config = dict(
    model='image classifier',
    norm_position='pre',
    patch_size=[2, 2],
    width=384,
    beta1=0.9,
    eps=1e-10,
    ema_decay=0.995,
    lr_schedule='cosine',
    final_lr_fraction=0,
)
Rows from block 7 of a small image classifier, named by matrix and row number. Rows with one number within an expert belong to one neuron, the router's apart. Each number is 50 + 15 x the weight over its row's rms, rounded and kept within 0 to 99. All counts start at 0.
Before each expert's rows are labels from the 100 images, of 14976, where the router gives the expert most weight on average: "strongest on" is what is common among them. Only what is clearly more common there than usual is listed. The data: capsule endoscopy frames (Kvasir-Capsule). In brackets: how many of the 100, against the usual share in percent.
# router: router (model.blocks.7.mlp.router.weight, 64x384), inputs 275-329
# up: expert up (model.blocks.7.mlp.up, 64x96x384), inputs 275-329
# down: expert down (model.blocks.7.mlp.down, 64x384x96, transposed), outputs 275-329

# expert 32
strongest on: finding: ileocecal valve (87 vs 8.8)
router.32:40 73 35 61 46 49 59 53 73 61 49 50 40 49 36 76 62 54 16 30 63 66 59 47 39 49 71 91 54 57 67 63 41 73 46 93 54 49 11 39 45 51 40 87 28 37 59 48 43 63 46 46 69 47 33
up.0:41 61 35 38 42 35 54 46 67 71 30 39 82 47 48 48 51 58 23 22 68 61 59 64 49 61 52 37 52 56 54 50 75 75 49 67 60 69 42 39 68 37 45 75 40 44 61 19 65 65 40 46 39 57 44
down.0:57 35 49 46 67 46 38 59 65 77 46 56 67 23 53 53 46 33 50 68 71 38 32 99 41 48 29 53 44 64 37 32 47 25 60 40 20 45 43 38 54 53 61 49 47 44 26 53 56 56 31 40 29 55 45
up.1:65 50 48 80 45 57 54 50 36 37 62 58 29 58 70 47 41 65 30 39 50 34 51 43 37 47 59 48 62 55 64 68 44 36 58 50 28 29 52 60 25 65 68 49 50 34 60 59 50 86 63 45 68 68 51
down.1:57 55 54 54 50 63 37 39 32 59 27 53 76 35 60 44 68 58 48 28 46 30 52 70 21 40 92 51 76 23 44 59 78 42 55 52 47 49 61 30 37 58 58 57 67 46 35 54 52 60 50 52 44 48 48
up.2:88 52 70 88 60 55 39 65 57 58 38 58 56 49 46 24 43 62 61 37 30 35 23 61 29 28 59 55 42 56 38 49 55 34 51 47 35 52 43 63 55 58 49 41 71 61 51 38 62 43 42 40 63 52 48
down.2:49 44 65 30 25 65 50 46 26 39 83 34 65 68 67 39 40 86 49 35 59 40 55 54 44 38 59 68 71 19 50 70 50 39 33 57 52 64 58 73 34 53 65 66 42 65 38 41 81 40 60 66 48 45 40

# expert 17
strongest on: finding: pylorus (38 vs 3.4)
router.17:29 44 60 47 45 54 55 64 56 41 60 53 57 57 29 74 40 46 14 79 71 61 66 19 66 31 74 99 75 37 50 62 42 83 56 66 51 32 15 31 35 48 43 51 58 43 81 60 40 57 56 39 87 60 32
up.0:76 65 38 50 47 64 46 47 44 40 89 72 38 88 17 62 49 60 63 71 33 39 51 52 55 33 47 82 45 62 83 57 39 70 47 41 31 88 29 30 36 51 47 25 62 34 79 53 48 37 33 49 40 58 61
down.0:81 42 50 65 63 43 33 62 33 62 51 67 51 74 49 37 64 52 43 42 63 26 43 63 68 31 16 23 37 59 14 48 44 53 46 47 20 72 54 59 83 41 78 20 64 41 49 47 79 62 57 41 43 68 61
up.1:49 43 40 60 42 60 49 58 99 44 66 47 49 46 40 48 38 48 52 64 29 52 44 23 30 47 80 45 38 42 80 42 55 81 32 60 71 48 57 52 30 47 22 43 39 56 52 49 42 53 43 25 34 32 57
down.1:66 58 51 53 57 57 53 83 43 43 44 59 26 50 35 51 35 66 41 47 43 70 36 47 47 66 27 52 42 68 45 46 41 28 40 59 28 48 66 43 66 21 47 20 45 40 55 55 55 49 52 54 51 58 69
up.2:39 64 72 53 74 50 43 37 49 49 36 42 40 46 31 38 53 49 25 42 67 60 72 35 49 49 53 56 48 59 22 38 51 49 52 65 29 63 47 32 44 40 43 34 32 54 41 60 50 73 57 28 86 61 46
down.2:23 55 29 63 45 58 63 21 67 64 47 37 47 24 40 67 60 49 56 34 73 69 72 39 23 39 72 34 73 19 61 54 47 72 47 47 79 34 55 65 52 69 21 75 52 64 48 53 39 59 61 51 73 26 32

# expert 40
strongest on: finding: ileocecal valve (79 vs 8.8)
router.40:42 61 49 56 47 75 43 48 61 61 59 77 31 33 25 55 46 38 64 47 48 68 81 39 46 46 56 49 58 31 53 44 55 80 45 57 71 45 30 28 48 39 37 48 40 40 54 65 37 64 43 37 70 47 35
up.0:58 57 62 56 53 48 57 54 30 53 77 44 35 53 36 48 43 50 12 74 37 22 74 42 17 43 63 71 41 36 47 83 27 55 87 53 53 55 34 75 35 40 27 40 57 47 59 48 59 71 58 34 34 73 49
down.0:45 72 42 53 60 42 55 39 84 44 43 42 41 44 46 48 52 57 32 47 67 30 65 84 52 54 45 32 92 56 57 66 34 43 39 46 44 34 58 63 36 45 40 45 28 59 49 38 71 35 59 55 62 63 48
up.1:58 74 43 49 52 74 63 54 45 59 57 46 52 36 50 55 35 68 32 33 39 14 61 48 32 39 54 45 39 31 55 56 30 59 76 45 42 55 61 64 34 38 58 25 35 23 48 46 69 71 43 50 44 64 55
down.1:58 51 36 48 34 46 50 44 64 82 48 49 66 63 21 43 45 35 48 55 74 34 58 56 32 35 61 40 50 54 53 66 50 73 88 42 52 47 50 60 40 54 43 24 38 63 64 59 46 64 46 50 68 33 50
up.2:65 71 64 33 48 79 51 58 50 40 79 30 49 60 62 48 32 58 15 68 29 45 37 40 37 54 80 70 46 53 64 74 28 37 63 41 47 70 31 79 40 57 30 20 36 16 55 52 41 80 57 32 48 48 59
down.2:55 35 55 47 74 61 46 54 42 96 71 33 52 57 59 33 40 59 51 32 12 49 38 48 51 25 23 64 28 67 51 56 47 56 50 46 43 52 54 45 45 28 54 65 35 48 39 16 64 43 51 53 64 62 70

# expert 28
strongest on: finding: foreign body (28 vs 1.6)
router.28:44 35 19 61 35 59 51 33 52 51 60 62 57 42 54 44 52 63 44 38 63 30 46 68 40 49 31 36 69 35 75 53 65 40 57 48 57 31 59 49 23 53 67 67 46 72 57 78 62 52 48 58 54 45 56
up.0:18 42 35 34 47 42 66 36 66 40 52 60 66 47 55 65 26 67 55 54 49 56 36 41 76 61 43 47 60 59 60 39 39 39 44 47 49 51 66 51 47 40 53 60 71 49 37 57 47 07 33 62 55 17 24
down.0:36 94 67 27 59 64 45 38 60 51 42 30 46 51 56 57 59 61 49 25 48 50 64 18 60 83 63 50 55 54 49 66 39 40 55 39 66 58 66 57 56 61 38 35 60 45 44 49 23 61 66 64 74 31 27
up.1:31 60 52 40 47 59 54 52 52 42 59 56 52 69 17 60 54 38 57 86 45 77 61 38 57 15 78 51 58 38 52 62 57 62 20 84 53 76 44 42 58 52 37 48 50 44 60 37 39 20 39 53 19 31 51
down.1:79 32 08 48 62 25 62 57 52 52 59 61 34 63 59 51 49 47 47 37 48 20 22 66 64 57 23 53 32 65 61 53 63 12 61 46 35 44 52 55 44 57 54 53 59 62 48 57 83 41 70 57 75 53 31
up.2:44 48 23 48 44 76 57 44 73 61 63 47 73 53 72 42 41 56 38 45 49 47 26 47 43 61 57 59 44 56 61 64 58 24 44 38 70 31 82 59 40 62 53 60 49 57 41 39 47 74 53 69 70 32 30
down.2:38 72 62 42 60 62 57 26 31 36 24 52 33 35 43 44 82 50 82 44 60 77 82 48 53 60 55 45 55 41 49 60 56 59 63 22 63 75 45 37 49 40 34 84 51 50 54 55 35 72 61 61 65 52 73

# expert 19
strongest on: finding: ileocecal valve (25 vs 8.8)
router.19:38 21 36 57 49 56 60 44 38 52 84 73 56 44 32 52 56 38 34 73 78 24 50 42 69 39 26 59 50 28 37 49 56 61 80 63 45 35 35 46 38 54 55 58 35 52 54 69 73 32 38 53 73 99 66
up.0:64 60 45 54 69 22 48 47 50 33 44 63 41 86 36 63 74 47 44 66 47 36 63 56 87 45 49 46 61 76 36 38 33 52 51 66 20 43 33 49 64 79 61 27 52 24 74 56 65 49 65 79 74 81 76
down.0:49 53 42 56 55 19 48 42 67 48 40 45 67 66 55 42 50 28 24 55 70 32 57 60 42 53 40 33 49 58 47 63 09 67 34 87 24 54 45 52 39 38 55 47 37 72 28 36 58 36 53 40 45 43 38
up.1:58 35 47 55 59 34 54 44 30 48 37 62 47 41 53 47 39 38 74 38 76 39 53 78 57 55 22 62 29 75 39 34 49 31 63 33 56 38 71 34 65 39 54 69 54 58 37 44 32 59 50 47 54 47 62
down.1:63 48 58 55 58 50 61 59 56 57 68 69 41 39 41 49 41 53 36 64 67 48 38 56 40 76 32 78 39 60 53 39 62 58 35 61 66 30 44 49 57 44 75 23 48 41 43 74 58 60 93 50 60 38 19
up.2:44 35 43 70 25 41 55 50 79 57 78 58 60 55 80 68 47 44 47 42 72 15 41 48 34 50 55 50 66 40 71 56 38 45 48 44 44 26 42 50 29 59 40 49 24 49 51 70 46 60 65 55 61 65 38
down.2:74 66 60 32 49 60 60 41 45 33 55 57 40 55 37 56 45 70 23 53 44 38 57 39 60 53 33 67 55 59 52 50 38 35 63 45 13 49 66 53 53 39 59 29 54 43 63 41 29 36 65 36 59 69 76

# expert 30
strongest on: finding: ileocecal valve (76 vs 8.8)
router.30:31 66 34 49 65 52 41 46 51 41 34 42 56 50 25 69 66 42 45 79 63 61 90 39 69 50 67 79 67 54 39 63 38 73 38 78 44 30 19 32 36 55 41 65 50 38 67 54 35 38 38 49 75 49 31
up.0:42 64 57 41 63 57 46 39 41 38 46 35 37 38 44 75 53 79 37 40 70 55 54 39 68 55 61 44 65 53 33 50 63 45 50 62 23 48 30 47 37 53 21 71 23 35 61 55 62 52 52 58 56 42 36
down.0:23 65 35 45 67 45 61 19 70 60 33 38 32 37 37 39 61 83 62 46 14 65 74 44 47 47 83 64 72 57 69 76 72 55 46 20 59 43 63 72 05 83 41 67 61 81 69 54 43 47 52 67 42 33 55
up.1:43 55 21 35 69 44 19 45 57 31 32 31 55 57 33 49 49 64 65 78 59 80 65 69 84 62 75 48 57 64 45 40 47 67 38 52 43 43 46 50 55 57 46 47 66 16 55 34 53 42 46 58 51 29 41
down.1:59 67 48 35 48 53 52 36 26 45 46 45 43 63 58 44 37 81 58 41 28 36 34 42 59 61 55 12 59 45 62 62 42 38 61 54 72 56 65 61 35 46 73 69 51 46 51 59 40 50 66 73 48 37 55
up.2:75 50 81 25 51 75 70 71 29 34 53 49 18 52 73 46 49 65 37 19 15 47 36 32 42 62 67 76 43 44 53 54 55 53 50 51 39 64 49 47 47 46 27 42 36 43 56 68 44 63 79 44 14 49 58
down.2:49 36 32 52 44 52 62 59 34 71 30 43 86 48 46 55 41 43 41 38 48 67 27 56 34 38 46 51 56 53 72 39 31 68 80 43 41 51 62 66 41 77 48 35 56 49 48 48 69 42 21 47 54 41 62

# expert 29
strongest on: finding: angiectasia (36 vs 1.8)
router.29:42 34 48 39 34 38 55 30 37 36 36 55 65 49 40 75 63 48 58 44 50 46 70 51 46 48 93 51 76 48 65 72 36 39 57 62 52 55 27 50 27 68 35 48 41 53 76 48 41 62 43 56 52 33 41
up.0:56 58 57 61 47 41 38 43 41 55 29 51 44 50 52 47 62 26 64 47 67 46 76 53 50 65 58 56 60 48 11 39 46 31 57 58 40 38 51 52 64 66 63 61 66 43 58 33 38 66 50 53 97 77 45
down.0:78 34 48 94 52 31 53 51 29 70 48 64 46 57 23 28 38 51 49 67 55 57 27 63 25 17 16 21 29 57 34 53 62 49 63 65 33 38 35 51 59 54 66 48 40 59 33 67 68 43 40 21 52 51 70
up.1:39 42 54 33 67 64 42 68 50 47 53 51 54 52 47 76 56 35 55 99 15 79 51 13 87 42 69 51 47 74 44 49 50 33 42 35 43 72 53 71 90 71 59 24 73 50 68 42 32 62 43 54 61 45 49
down.1:51 65 45 56 66 48 27 49 70 60 44 52 30 71 34 34 55 55 25 41 39 38 36 48 60 57 25 14 56 73 33 30 48 61 33 56 47 61 51 50 62 46 67 36 60 27 36 55 46 44 63 57 78 32 48
up.2:54 39 48 50 50 58 51 61 80 65 61 59 47 48 56 63 43 66 59 36 25 54 13 49 64 29 54 40 55 31 51 41 77 53 22 43 58 47 49 63 67 48 32 58 41 61 45 63 53 63 53 23 46 47 55
down.2:63 48 42 44 42 60 40 57 38 41 56 67 59 40 59 52 54 52 74 39 62 47 33 48 79 56 59 46 45 61 60 43 74 34 47 14 72 31 78 44 75 71 45 53 49 41 45 51 48 68 48 46 42 38 48

# expert 35
strongest on: finding: blood fresh (85 vs 0.9)
router.35:18 30 36 19 57 51 74 66 43 46 68 63 28 53 66 62 52 67 58 25 41 38 39 34 54 56 60 67 45 58 64 72 61 29 64 38 53 50 59 39 09 62 50 50 30 55 43 68 49 36 40 43 43 44 37
up.0:31 45 36 08 50 51 58 67 47 42 82 49 66 48 76 39 54 52 65 45 43 35 23 39 53 68 55 61 40 63 68 67 72 32 61 30 55 40 79 45 43 75 63 41 44 49 32 39 59 64 38 53 39 39 36
down.0:54 43 58 35 46 46 85 68 51 76 66 49 75 58 62 58 62 34 25 58 56 51 53 18 75 61 71 75 40 63 31 49 51 32 59 54 61 67 57 53 53 49 46 40 25 40 49 58 62 54 53 64 67 81 35
up.1:47 39 59 47 30 66 45 52 81 24 68 81 51 45 65 46 26 47 49 59 59 51 42 30 56 45 67 35 75 50 70 48 53 53 44 36 48 30 54 34 40 49 35 20 60 51 58 70 11 66 67 34 44 41 47
down.1:49 71 54 46 70 68 74 68 43 80 47 38 61 47 60 41 85 48 31 37 39 49 57 36 68 53 32 71 17 36 32 40 44 28 56 58 78 72 72 38 55 31 65 42 24 38 30 56 48 71 54 61 71 62 57
up.2:56 56 55 50 18 61 46 56 59 24 17 28 39 45 54 47 51 22 64 42 66 84 58 78 55 47 41 37 47 24 51 26 49 61 33 49 46 50 56 60 75 66 54 81 61 69 64 42 49 44 70 49 58 40 73
down.2:50 38 22 82 31 37 45 38 71 31 54 73 77 40 51 53 54 17 60 86 68 17 51 56 43 43 60 50 59 11 72 97 36 70 49 37 29 29 62 51 31 33 52 66 34 63 38 50 59 40 32 47 58 79 36

# expert 16
strongest on: finding: ulcer (95 vs 1.6)
router.16:42 48 77 29 44 75 49 59 68 43 46 23 69 52 33 49 47 65 12 41 57 61 37 55 42 35 88 57 70 45 69 74 66 58 29 56 63 67 33 54 41 53 39 25 15 78 51 53 45 71 62 38 34 37 51
up.0:64 49 26 32 61 52 35 73 59 50 64 28 66 59 50 48 46 78 20 66 64 43 37 50 40 42 53 49 47 57 61 88 61 21 61 43 33 48 35 77 51 69 77 20 33 54 63 30 88 68 61 38 51 50 36
down.0:58 80 61 66 71 71 45 51 48 40 55 58 41 47 49 56 53 39 51 54 69 49 77 31 51 85 40 60 35 33 52 29 49 56 51 50 64 63 65 52 68 24 43 54 53 24 48 21 52 48 85 68 70 74 52
up.1:52 34 38 37 44 63 36 68 63 50 52 27 61 52 38 33 38 70 31 66 63 55 25 56 38 25 74 33 55 51 52 82 79 37 51 36 42 47 38 73 74 66 67 22 39 63 63 50 69 69 60 42 31 30 47
down.1:53 64 50 54 70 66 43 56 51 56 68 52 35 48 39 68 45 34 41 55 72 52 68 34 62 70 35 58 37 45 47 24 74 56 52 50 67 42 56 23 86 16 35 55 39 27 50 40 47 62 69 55 78 73 32
up.2:41 29 53 45 57 81 85 44 50 55 75 57 45 41 77 58 34 70 50 38 48 29 45 29 41 39 28 55 55 38 69 58 52 14 73 66 37 32 38 41 04 44 36 51 24 52 33 81 56 25 36 37 65 56 45
down.2:76 71 38 60 30 64 51 53 29 39 38 41 46 76 41 43 55 48 57 51 32 61 81 27 64 40 40 74 60 57 63 40 20 60 29 56 61 73 53 58 41 82 40 77 55 52 57 62 39 27 55 57 36 64 92

# expert 26
strongest on: finding: ileocecal valve (40 vs 8.8)
router.26:49 40 56 37 49 84 60 67 71 46 72 46 48 66 46 61 29 56 48 69 57 58 35 24 65 35 89 56 70 61 55 49 65 49 41 43 61 35 35 54 60 67 50 28 28 53 76 76 43 74 85 47 57 42 52
up.0:55 70 80 49 35 85 59 56 35 63 70 27 50 57 46 38 54 45 29 35 40 43 63 36 36 29 51 73 56 24 66 73 52 66 63 74 71 56 69 55 38 52 34 57 54 53 70 51 38 63 53 58 34 59 39
down.0:50 58 53 59 36 56 14 21 98 51 53 71 42 65 44 60 46 63 67 19 74 67 57 55 49 53 49 35 51 51 26 48 30 57 52 10 39 49 84 45 53 48 54 60 77 32 50 24 50 32 46 70 44 47 50
up.1:57 41 71 22 44 35 79 38 56 28 51 37 42 48 81 64 72 64 50 41 54 44 57 38 53 62 66 65 60 56 50 76 37 55 74 50 70 36 51 48 36 53 54 53 56 32 62 68 32 48 65 82 60 47 22
down.1:72 52 47 38 43 35 46 45 45 48 44 54 72 60 52 32 62 50 61 40 39 57 41 66 46 45 44 40 48 75 68 69 62 37 60 22 47 41 67 78 71 89 58 44 63 45 52 41 52 32 46 78 22 25 70
up.2:42 44 55 25 42 71 51 70 68 28 70 52 53 61 58 55 40 52 67 47 64 74 36 21 68 55 75 43 66 67 55 52 59 63 33 21 62 31 58 52 65 77 39 36 36 48 70 74 25 68 85 56 50 37 59
down.2:70 37 52 57 18 34 46 58 39 31 62 75 54 82 48 50 35 53 46 56 65 27 23 54 69 56 56 47 62 59 63 42 29 59 33 62 20 40 60 48 54 76 38 61 47 47 58 51 71 13 44 78 08 58 50

# expert 21
strongest on: finding: reduced mucosal view (46 vs 6.2)
router.21:26 47 63 49 45 52 61 58 49 39 36 53 63 47 34 56 54 41 21 61 70 71 82 40 61 46 38 69 50 32 53 46 55 99 65 57 58 37 36 35 46 48 40 58 54 50 61 65 37 48 35 51 83 65 27
up.0:39 37 54 36 57 34 59 37 50 79 45 75 61 64 43 35 71 51 40 54 69 36 48 58 51 64 63 31 64 65 49 44 61 37 42 29 56 31 67 56 52 62 89 43 59 39 69 55 37 93 66 61 63 41 51
down.0:94 40 42 52 48 40 65 64 42 49 57 54 56 64 80 81 33 14 62 38 59 40 50 46 41 26 50 94 44 60 54 23 32 19 47 54 58 61 31 65 37 69 39 44 56 69 62 42 53 56 40 52 34 69 67
up.1:63 44 47 55 68 75 57 36 66 46 77 64 53 49 42 88 11 57 53 47 44 31 31 47 38 34 40 76 49 47 91 60 64 46 27 46 34 40 53 56 21 67 34 31 39 43 68 61 55 39 07 21 22 24 46
down.1:58 48 33 71 33 22 38 82 38 64 65 75 59 68 54 59 13 69 54 70 71 41 53 36 10 40 42 66 40 53 66 27 62 51 61 71 35 84 50 50 58 54 44 55 39 64 32 57 53 25 47 18 18 65 64
up.2:41 45 71 67 64 53 60 49 33 55 69 63 55 55 35 35 75 40 48 51 37 65 73 34 74 44 52 47 53 63 60 32 63 52 69 48 81 59 41 40 43 39 19 48 33 51 67 47 38 40 53 47 46 21 36
down.2:70 94 49 71 57 40 53 19 46 49 58 51 34 48 36 41 43 41 31 52 48 56 69 54 74 55 40 68 51 65 31 30 64 57 62 57 80 50 54 70 44 64 45 45 51 12 48 77 62 70 56 39 67 37 76

# expert 49
strongest on: finding: ileocecal valve (77 vs 8.8)
router.49:35 46 62 55 48 69 48 53 68 41 48 53 60 33 21 67 60 36 29 68 62 51 75 46 53 53 67 87 56 39 63 43 64 81 42 58 60 36 33 25 42 47 19 43 47 37 76 50 36 70 24 24 64 60 22
up.0:67 66 71 49 40 45 55 45 59 30 67 30 48 37 68 35 65 57 28 39 39 33 23 67 39 36 65 68 59 47 68 53 22 45 53 41 41 63 42 58 27 35 49 52 55 87 57 72 49 55 74 63 44 49 71
down.0:48 51 69 51 71 34 67 25 56 65 44 58 43 62 51 33 58 49 55 63 89 67 48 54 76 70 33 41 31 42 46 35 41 57 56 49 29 64 53 43 63 49 41 46 48 25 61 61 62 67 60 58 67 49 55
up.1:39 45 61 58 38 71 28 60 59 37 70 55 57 37 37 74 37 35 39 68 49 39 55 51 55 44 74 55 46 33 56 42 68 73 30 60 36 50 36 38 64 49 32 35 50 30 60 48 57 70 30 21 39 46 44
down.1:68 38 56 55 59 61 59 42 34 49 64 68 57 43 55 42 48 53 43 67 26 41 45 49 36 40 41 60 34 56 34 63 39 39 67 51 36 57 62 47 54 38 62 32 36 61 58 63 75 41 44 48 16 43 79
up.2:39 41 35 49 52 74 37 59 82 41 49 65 59 38 39 74 38 36 47 93 66 51 52 56 56 42 53 59 37 57 65 48 78 39 42 51 30 40 30 44 68 53 39 33 50 43 53 37 44 61 19 27 62 42 54
down.2:45 48 41 34 60 30 62 68 26 68 41 41 62 64 71 36 50 53 59 45 58 39 43 59 47 49 36 53 32 99 36 47 57 01 66 62 43 64 58 58 60 49 74 40 55 38 47 40 61 49 30 58 36 46 53

# expert 37
strongest on: finding: ileocecal valve (59 vs 8.8)
router.37:75 74 73 43 53 38 36 73 72 36 33 41 33 63 50 65 46 60 58 49 57 68 54 39 68 58 47 69 45 68 41 41 46 49 43 41 40 59 13 46 56 47 31 44 69 21 71 51 22 60 57 33 85 51 57
up.0:28 55 52 47 31 59 62 35 52 48 67 50 64 48 33 53 45 11 40 55 43 54 79 41 63 57 69 39 69 35 63 55 30 95 49 66 77 46 61 42 37 55 32 61 45 59 50 57 46 62 50 76 43 71 39
down.0:47 52 38 49 66 31 67 54 49 64 27 51 37 49 48 43 55 42 27 42 48 44 36 57 43 41 56 51 62 55 36 44 37 60 51 66 39 39 36 37 49 45 50 44 25 68 29 88 47 39 63 50 66 49 31
up.1:50 56 49 47 32 55 54 34 40 46 59 53 51 42 40 31 46 59 27 33 58 35 40 54 33 39 61 39 62 28 58 76 53 70 61 62 63 34 53 45 31 41 39 52 33 61 54 58 58 71 55 59 63 48 29
down.1:52 75 63 91 51 47 62 53 54 51 45 54 43 58 44 55 73 51 47 17 46 43 51 15 49 74 60 45 88 29 51 55 41 65 43 63 44 63 44 39 42 52 51 46 49 36 56 48 23 29 60 36 56 63 27
up.2:46 43 29 56 34 51 81 26 48 59 61 58 71 42 46 47 58 44 33 51 75 30 53 51 42 44 50 39 67 32 55 65 27 56 68 66 49 29 57 61 30 48 61 63 23 66 43 57 80 16 65 78 42 64 33
down.2:50 57 55 51 45 66 48 40 57 65 57 41 39 36 45 60 64 54 55 29 40 70 90 26 49 46 78 57 18 48 27 81 54 62 21 44 58 39 41 60 69 64 55 46 51 54 41 53 47 74 36 37 72 71 77

# expert 52
strongest on: finding: ileocecal valve (70 vs 8.8)
router.52:40 49 41 52 37 59 63 46 64 50 52 50 57 37 34 87 52 63 36 64 48 55 90 38 58 39 61 97 61 30 52 63 55 80 57 72 55 43 27 37 32 46 33 72 40 51 71 74 39 40 30 51 50 55 47
up.0:79 28 75 51 46 49 49 36 65 52 46 54 61 28 68 42 24 12 61 49 60 47 56 88 64 79 44 12 46 64 51 62 24 44 33 55 61 49 87 46 57 62 75 57 50 65 46 28 72 16 60 52 59 39 49
down.0:29 49 34 64 58 28 57 67 60 32 31 51 62 34 40 62 66 29 46 54 43 58 38 54 63 44 53 55 43 28 12 61 53 50 14 51 70 53 53 63 53 61 75 60 30 46 38 46 71 43 52 48 53 45 74
up.1:56 42 21 47 30 77 16 76 58 52 58 53 48 47 29 53 48 58 54 61 40 44 31 52 49 29 54 68 38 51 78 66 70 39 52 24 47 41 44 54 49 86 48 42 44 48 58 61 58 45 25 25 48 37 63
down.1:54 31 34 40 30 58 67 48 43 74 77 59 69 49 67 44 36 59 53 36 38 18 24 60 39 26 20 60 26 65 66 57 67 06 66 20 27 22 76 67 66 65 78 56 42 52 35 46 57 32 28 50 23 56 63
up.2:56 55 64 40 39 99 51 56 78 32 60 53 48 63 35 44 30 35 58 53 61 25 40 58 49 66 62 52 51 53 70 50 50 58 43 62 43 64 53 42 47 78 37 40 50 43 62 38 44 58 58 17 41 49 42
down.2:55 81 42 60 89 33 61 64 46 42 41 72 35 56 45 57 49 65 66 55 63 09 70 69 54 55 40 66 41 70 38 48 35 17 33 50 51 58 52 53 71 34 58 56 65 39 34 41 39 99 16 48 40 60 58

# expert 3
strongest on: finding: ileocecal valve (71 vs 8.8)
router.3:45 68 50 59 18 41 43 57 59 35 27 55 50 54 36 58 39 30 49 63 69 68 87 43 38 36 57 82 60 35 46 48 43 92 56 59 49 38 28 30 56 32 45 73 58 43 57 57 34 60 40 42 72 63 30
up.0:50 27 44 53 48 34 31 69 70 45 49 67 43 60 59 66 46 79 42 77 44 39 65 66 53 40 47 43 57 51 79 61 46 59 23 34 31 57 37 45 58 71 55 36 67 60 65 63 56 33 51 24 22 54 71
down.0:60 34 39 75 43 53 70 82 43 48 81 63 99 52 61 56 62 47 44 54 61 30 24 33 37 36 48 64 77 62 60 69 34 51 67 42 32 66 51 56 48 63 64 36 43 58 35 30 49 41 56 38 09 33 51
up.1:68 46 80 29 27 60 54 39 91 46 34 59 39 42 52 72 22 84 45 35 27 40 30 65 51 41 43 34 37 69 44 49 78 24 29 48 32 43 53 60 55 47 60 42 45 79 58 88 42 37 18 29 36 33 30
down.1:59 51 60 63 45 64 56 84 49 52 69 50 64 85 55 48 53 62 57 53 50 40 47 62 31 39 46 38 33 59 47 43 58 17 53 47 66 37 37 44 77 65 67 39 46 46 41 46 40 35 20 43 48 52 62
up.2:64 43 72 62 82 60 26 50 17 53 44 31 47 53 34 44 58 56 34 76 57 55 38 49 31 51 75 55 49 44 70 74 49 56 62 73 44 23 18 46 24 40 25 49 50 53 48 81 51 70 63 41 75 67 69
down.2:41 50 26 33 63 49 42 67 37 40 38 50 46 52 54 63 45 51 80 37 09 63 55 49 66 33 58 52 44 68 37 48 58 52 47 39 18 82 69 74 72 73 65 44 54 34 45 40 68 59 39 54 31 42 50

# expert 22
strongest on: finding: ileocecal valve (60 vs 8.8)
router.22:76 55 45 72 39 49 57 61 34 50 62 68 34 62 28 47 46 39 22 49 57 36 75 39 46 43 45 78 58 64 66 49 29 82 46 58 37 51 22 27 27 61 45 54 27 56 48 69 61 41 52 37 44 83 57
up.0:43 38 59 40 58 35 31 49 88 59 61 62 53 19 39 35 37 79 46 52 49 47 60 13 64 38 75 51 36 50 77 32 60 37 22 50 70 39 62 52 55 27 56 51 27 85 78 57 66 47 49 34 56 73 79
down.0:41 77 60 58 70 57 71 49 40 51 50 64 42 64 57 54 56 46 47 30 43 69 55 64 47 27 56 44 15 55 53 56 82 39 74 32 63 59 49 45 42 65 35 49 49 66 44 39 43 41 22 63 26 21 54
up.1:52 30 61 44 60 37 44 54 57 41 29 47 40 45 53 57 59 41 49 61 50 79 28 61 58 25 45 50 51 50 36 41 61 29 29 62 48 54 21 32 57 29 59 67 63 61 39 64 52 28 53 23 48 32 53
down.1:66 21 56 56 33 35 62 53 45 44 48 81 51 53 69 51 18 61 49 78 61 39 16 76 32 23 31 48 42 49 71 70 55 30 67 48 11 32 62 34 60 43 62 43 32 62 37 68 76 48 51 18 17 70 40
up.2:30 54 67 36 45 56 69 34 56 24 49 34 57 35 54 69 56 43 38 47 59 78 59 44 69 68 49 54 79 68 50 61 29 66 53 71 66 37 61 33 41 21 55 53 45 40 46 58 01 61 54 65 64 24 28
down.2:08 73 36 46 50 49 43 64 61 59 42 33 48 49 50 65 50 50 38 55 60 71 79 28 64 60 70 49 53 52 56 36 48 64 48 52 71 42 58 34 59 40 26 28 38 29 44 30 31 68 62 51 58 60 48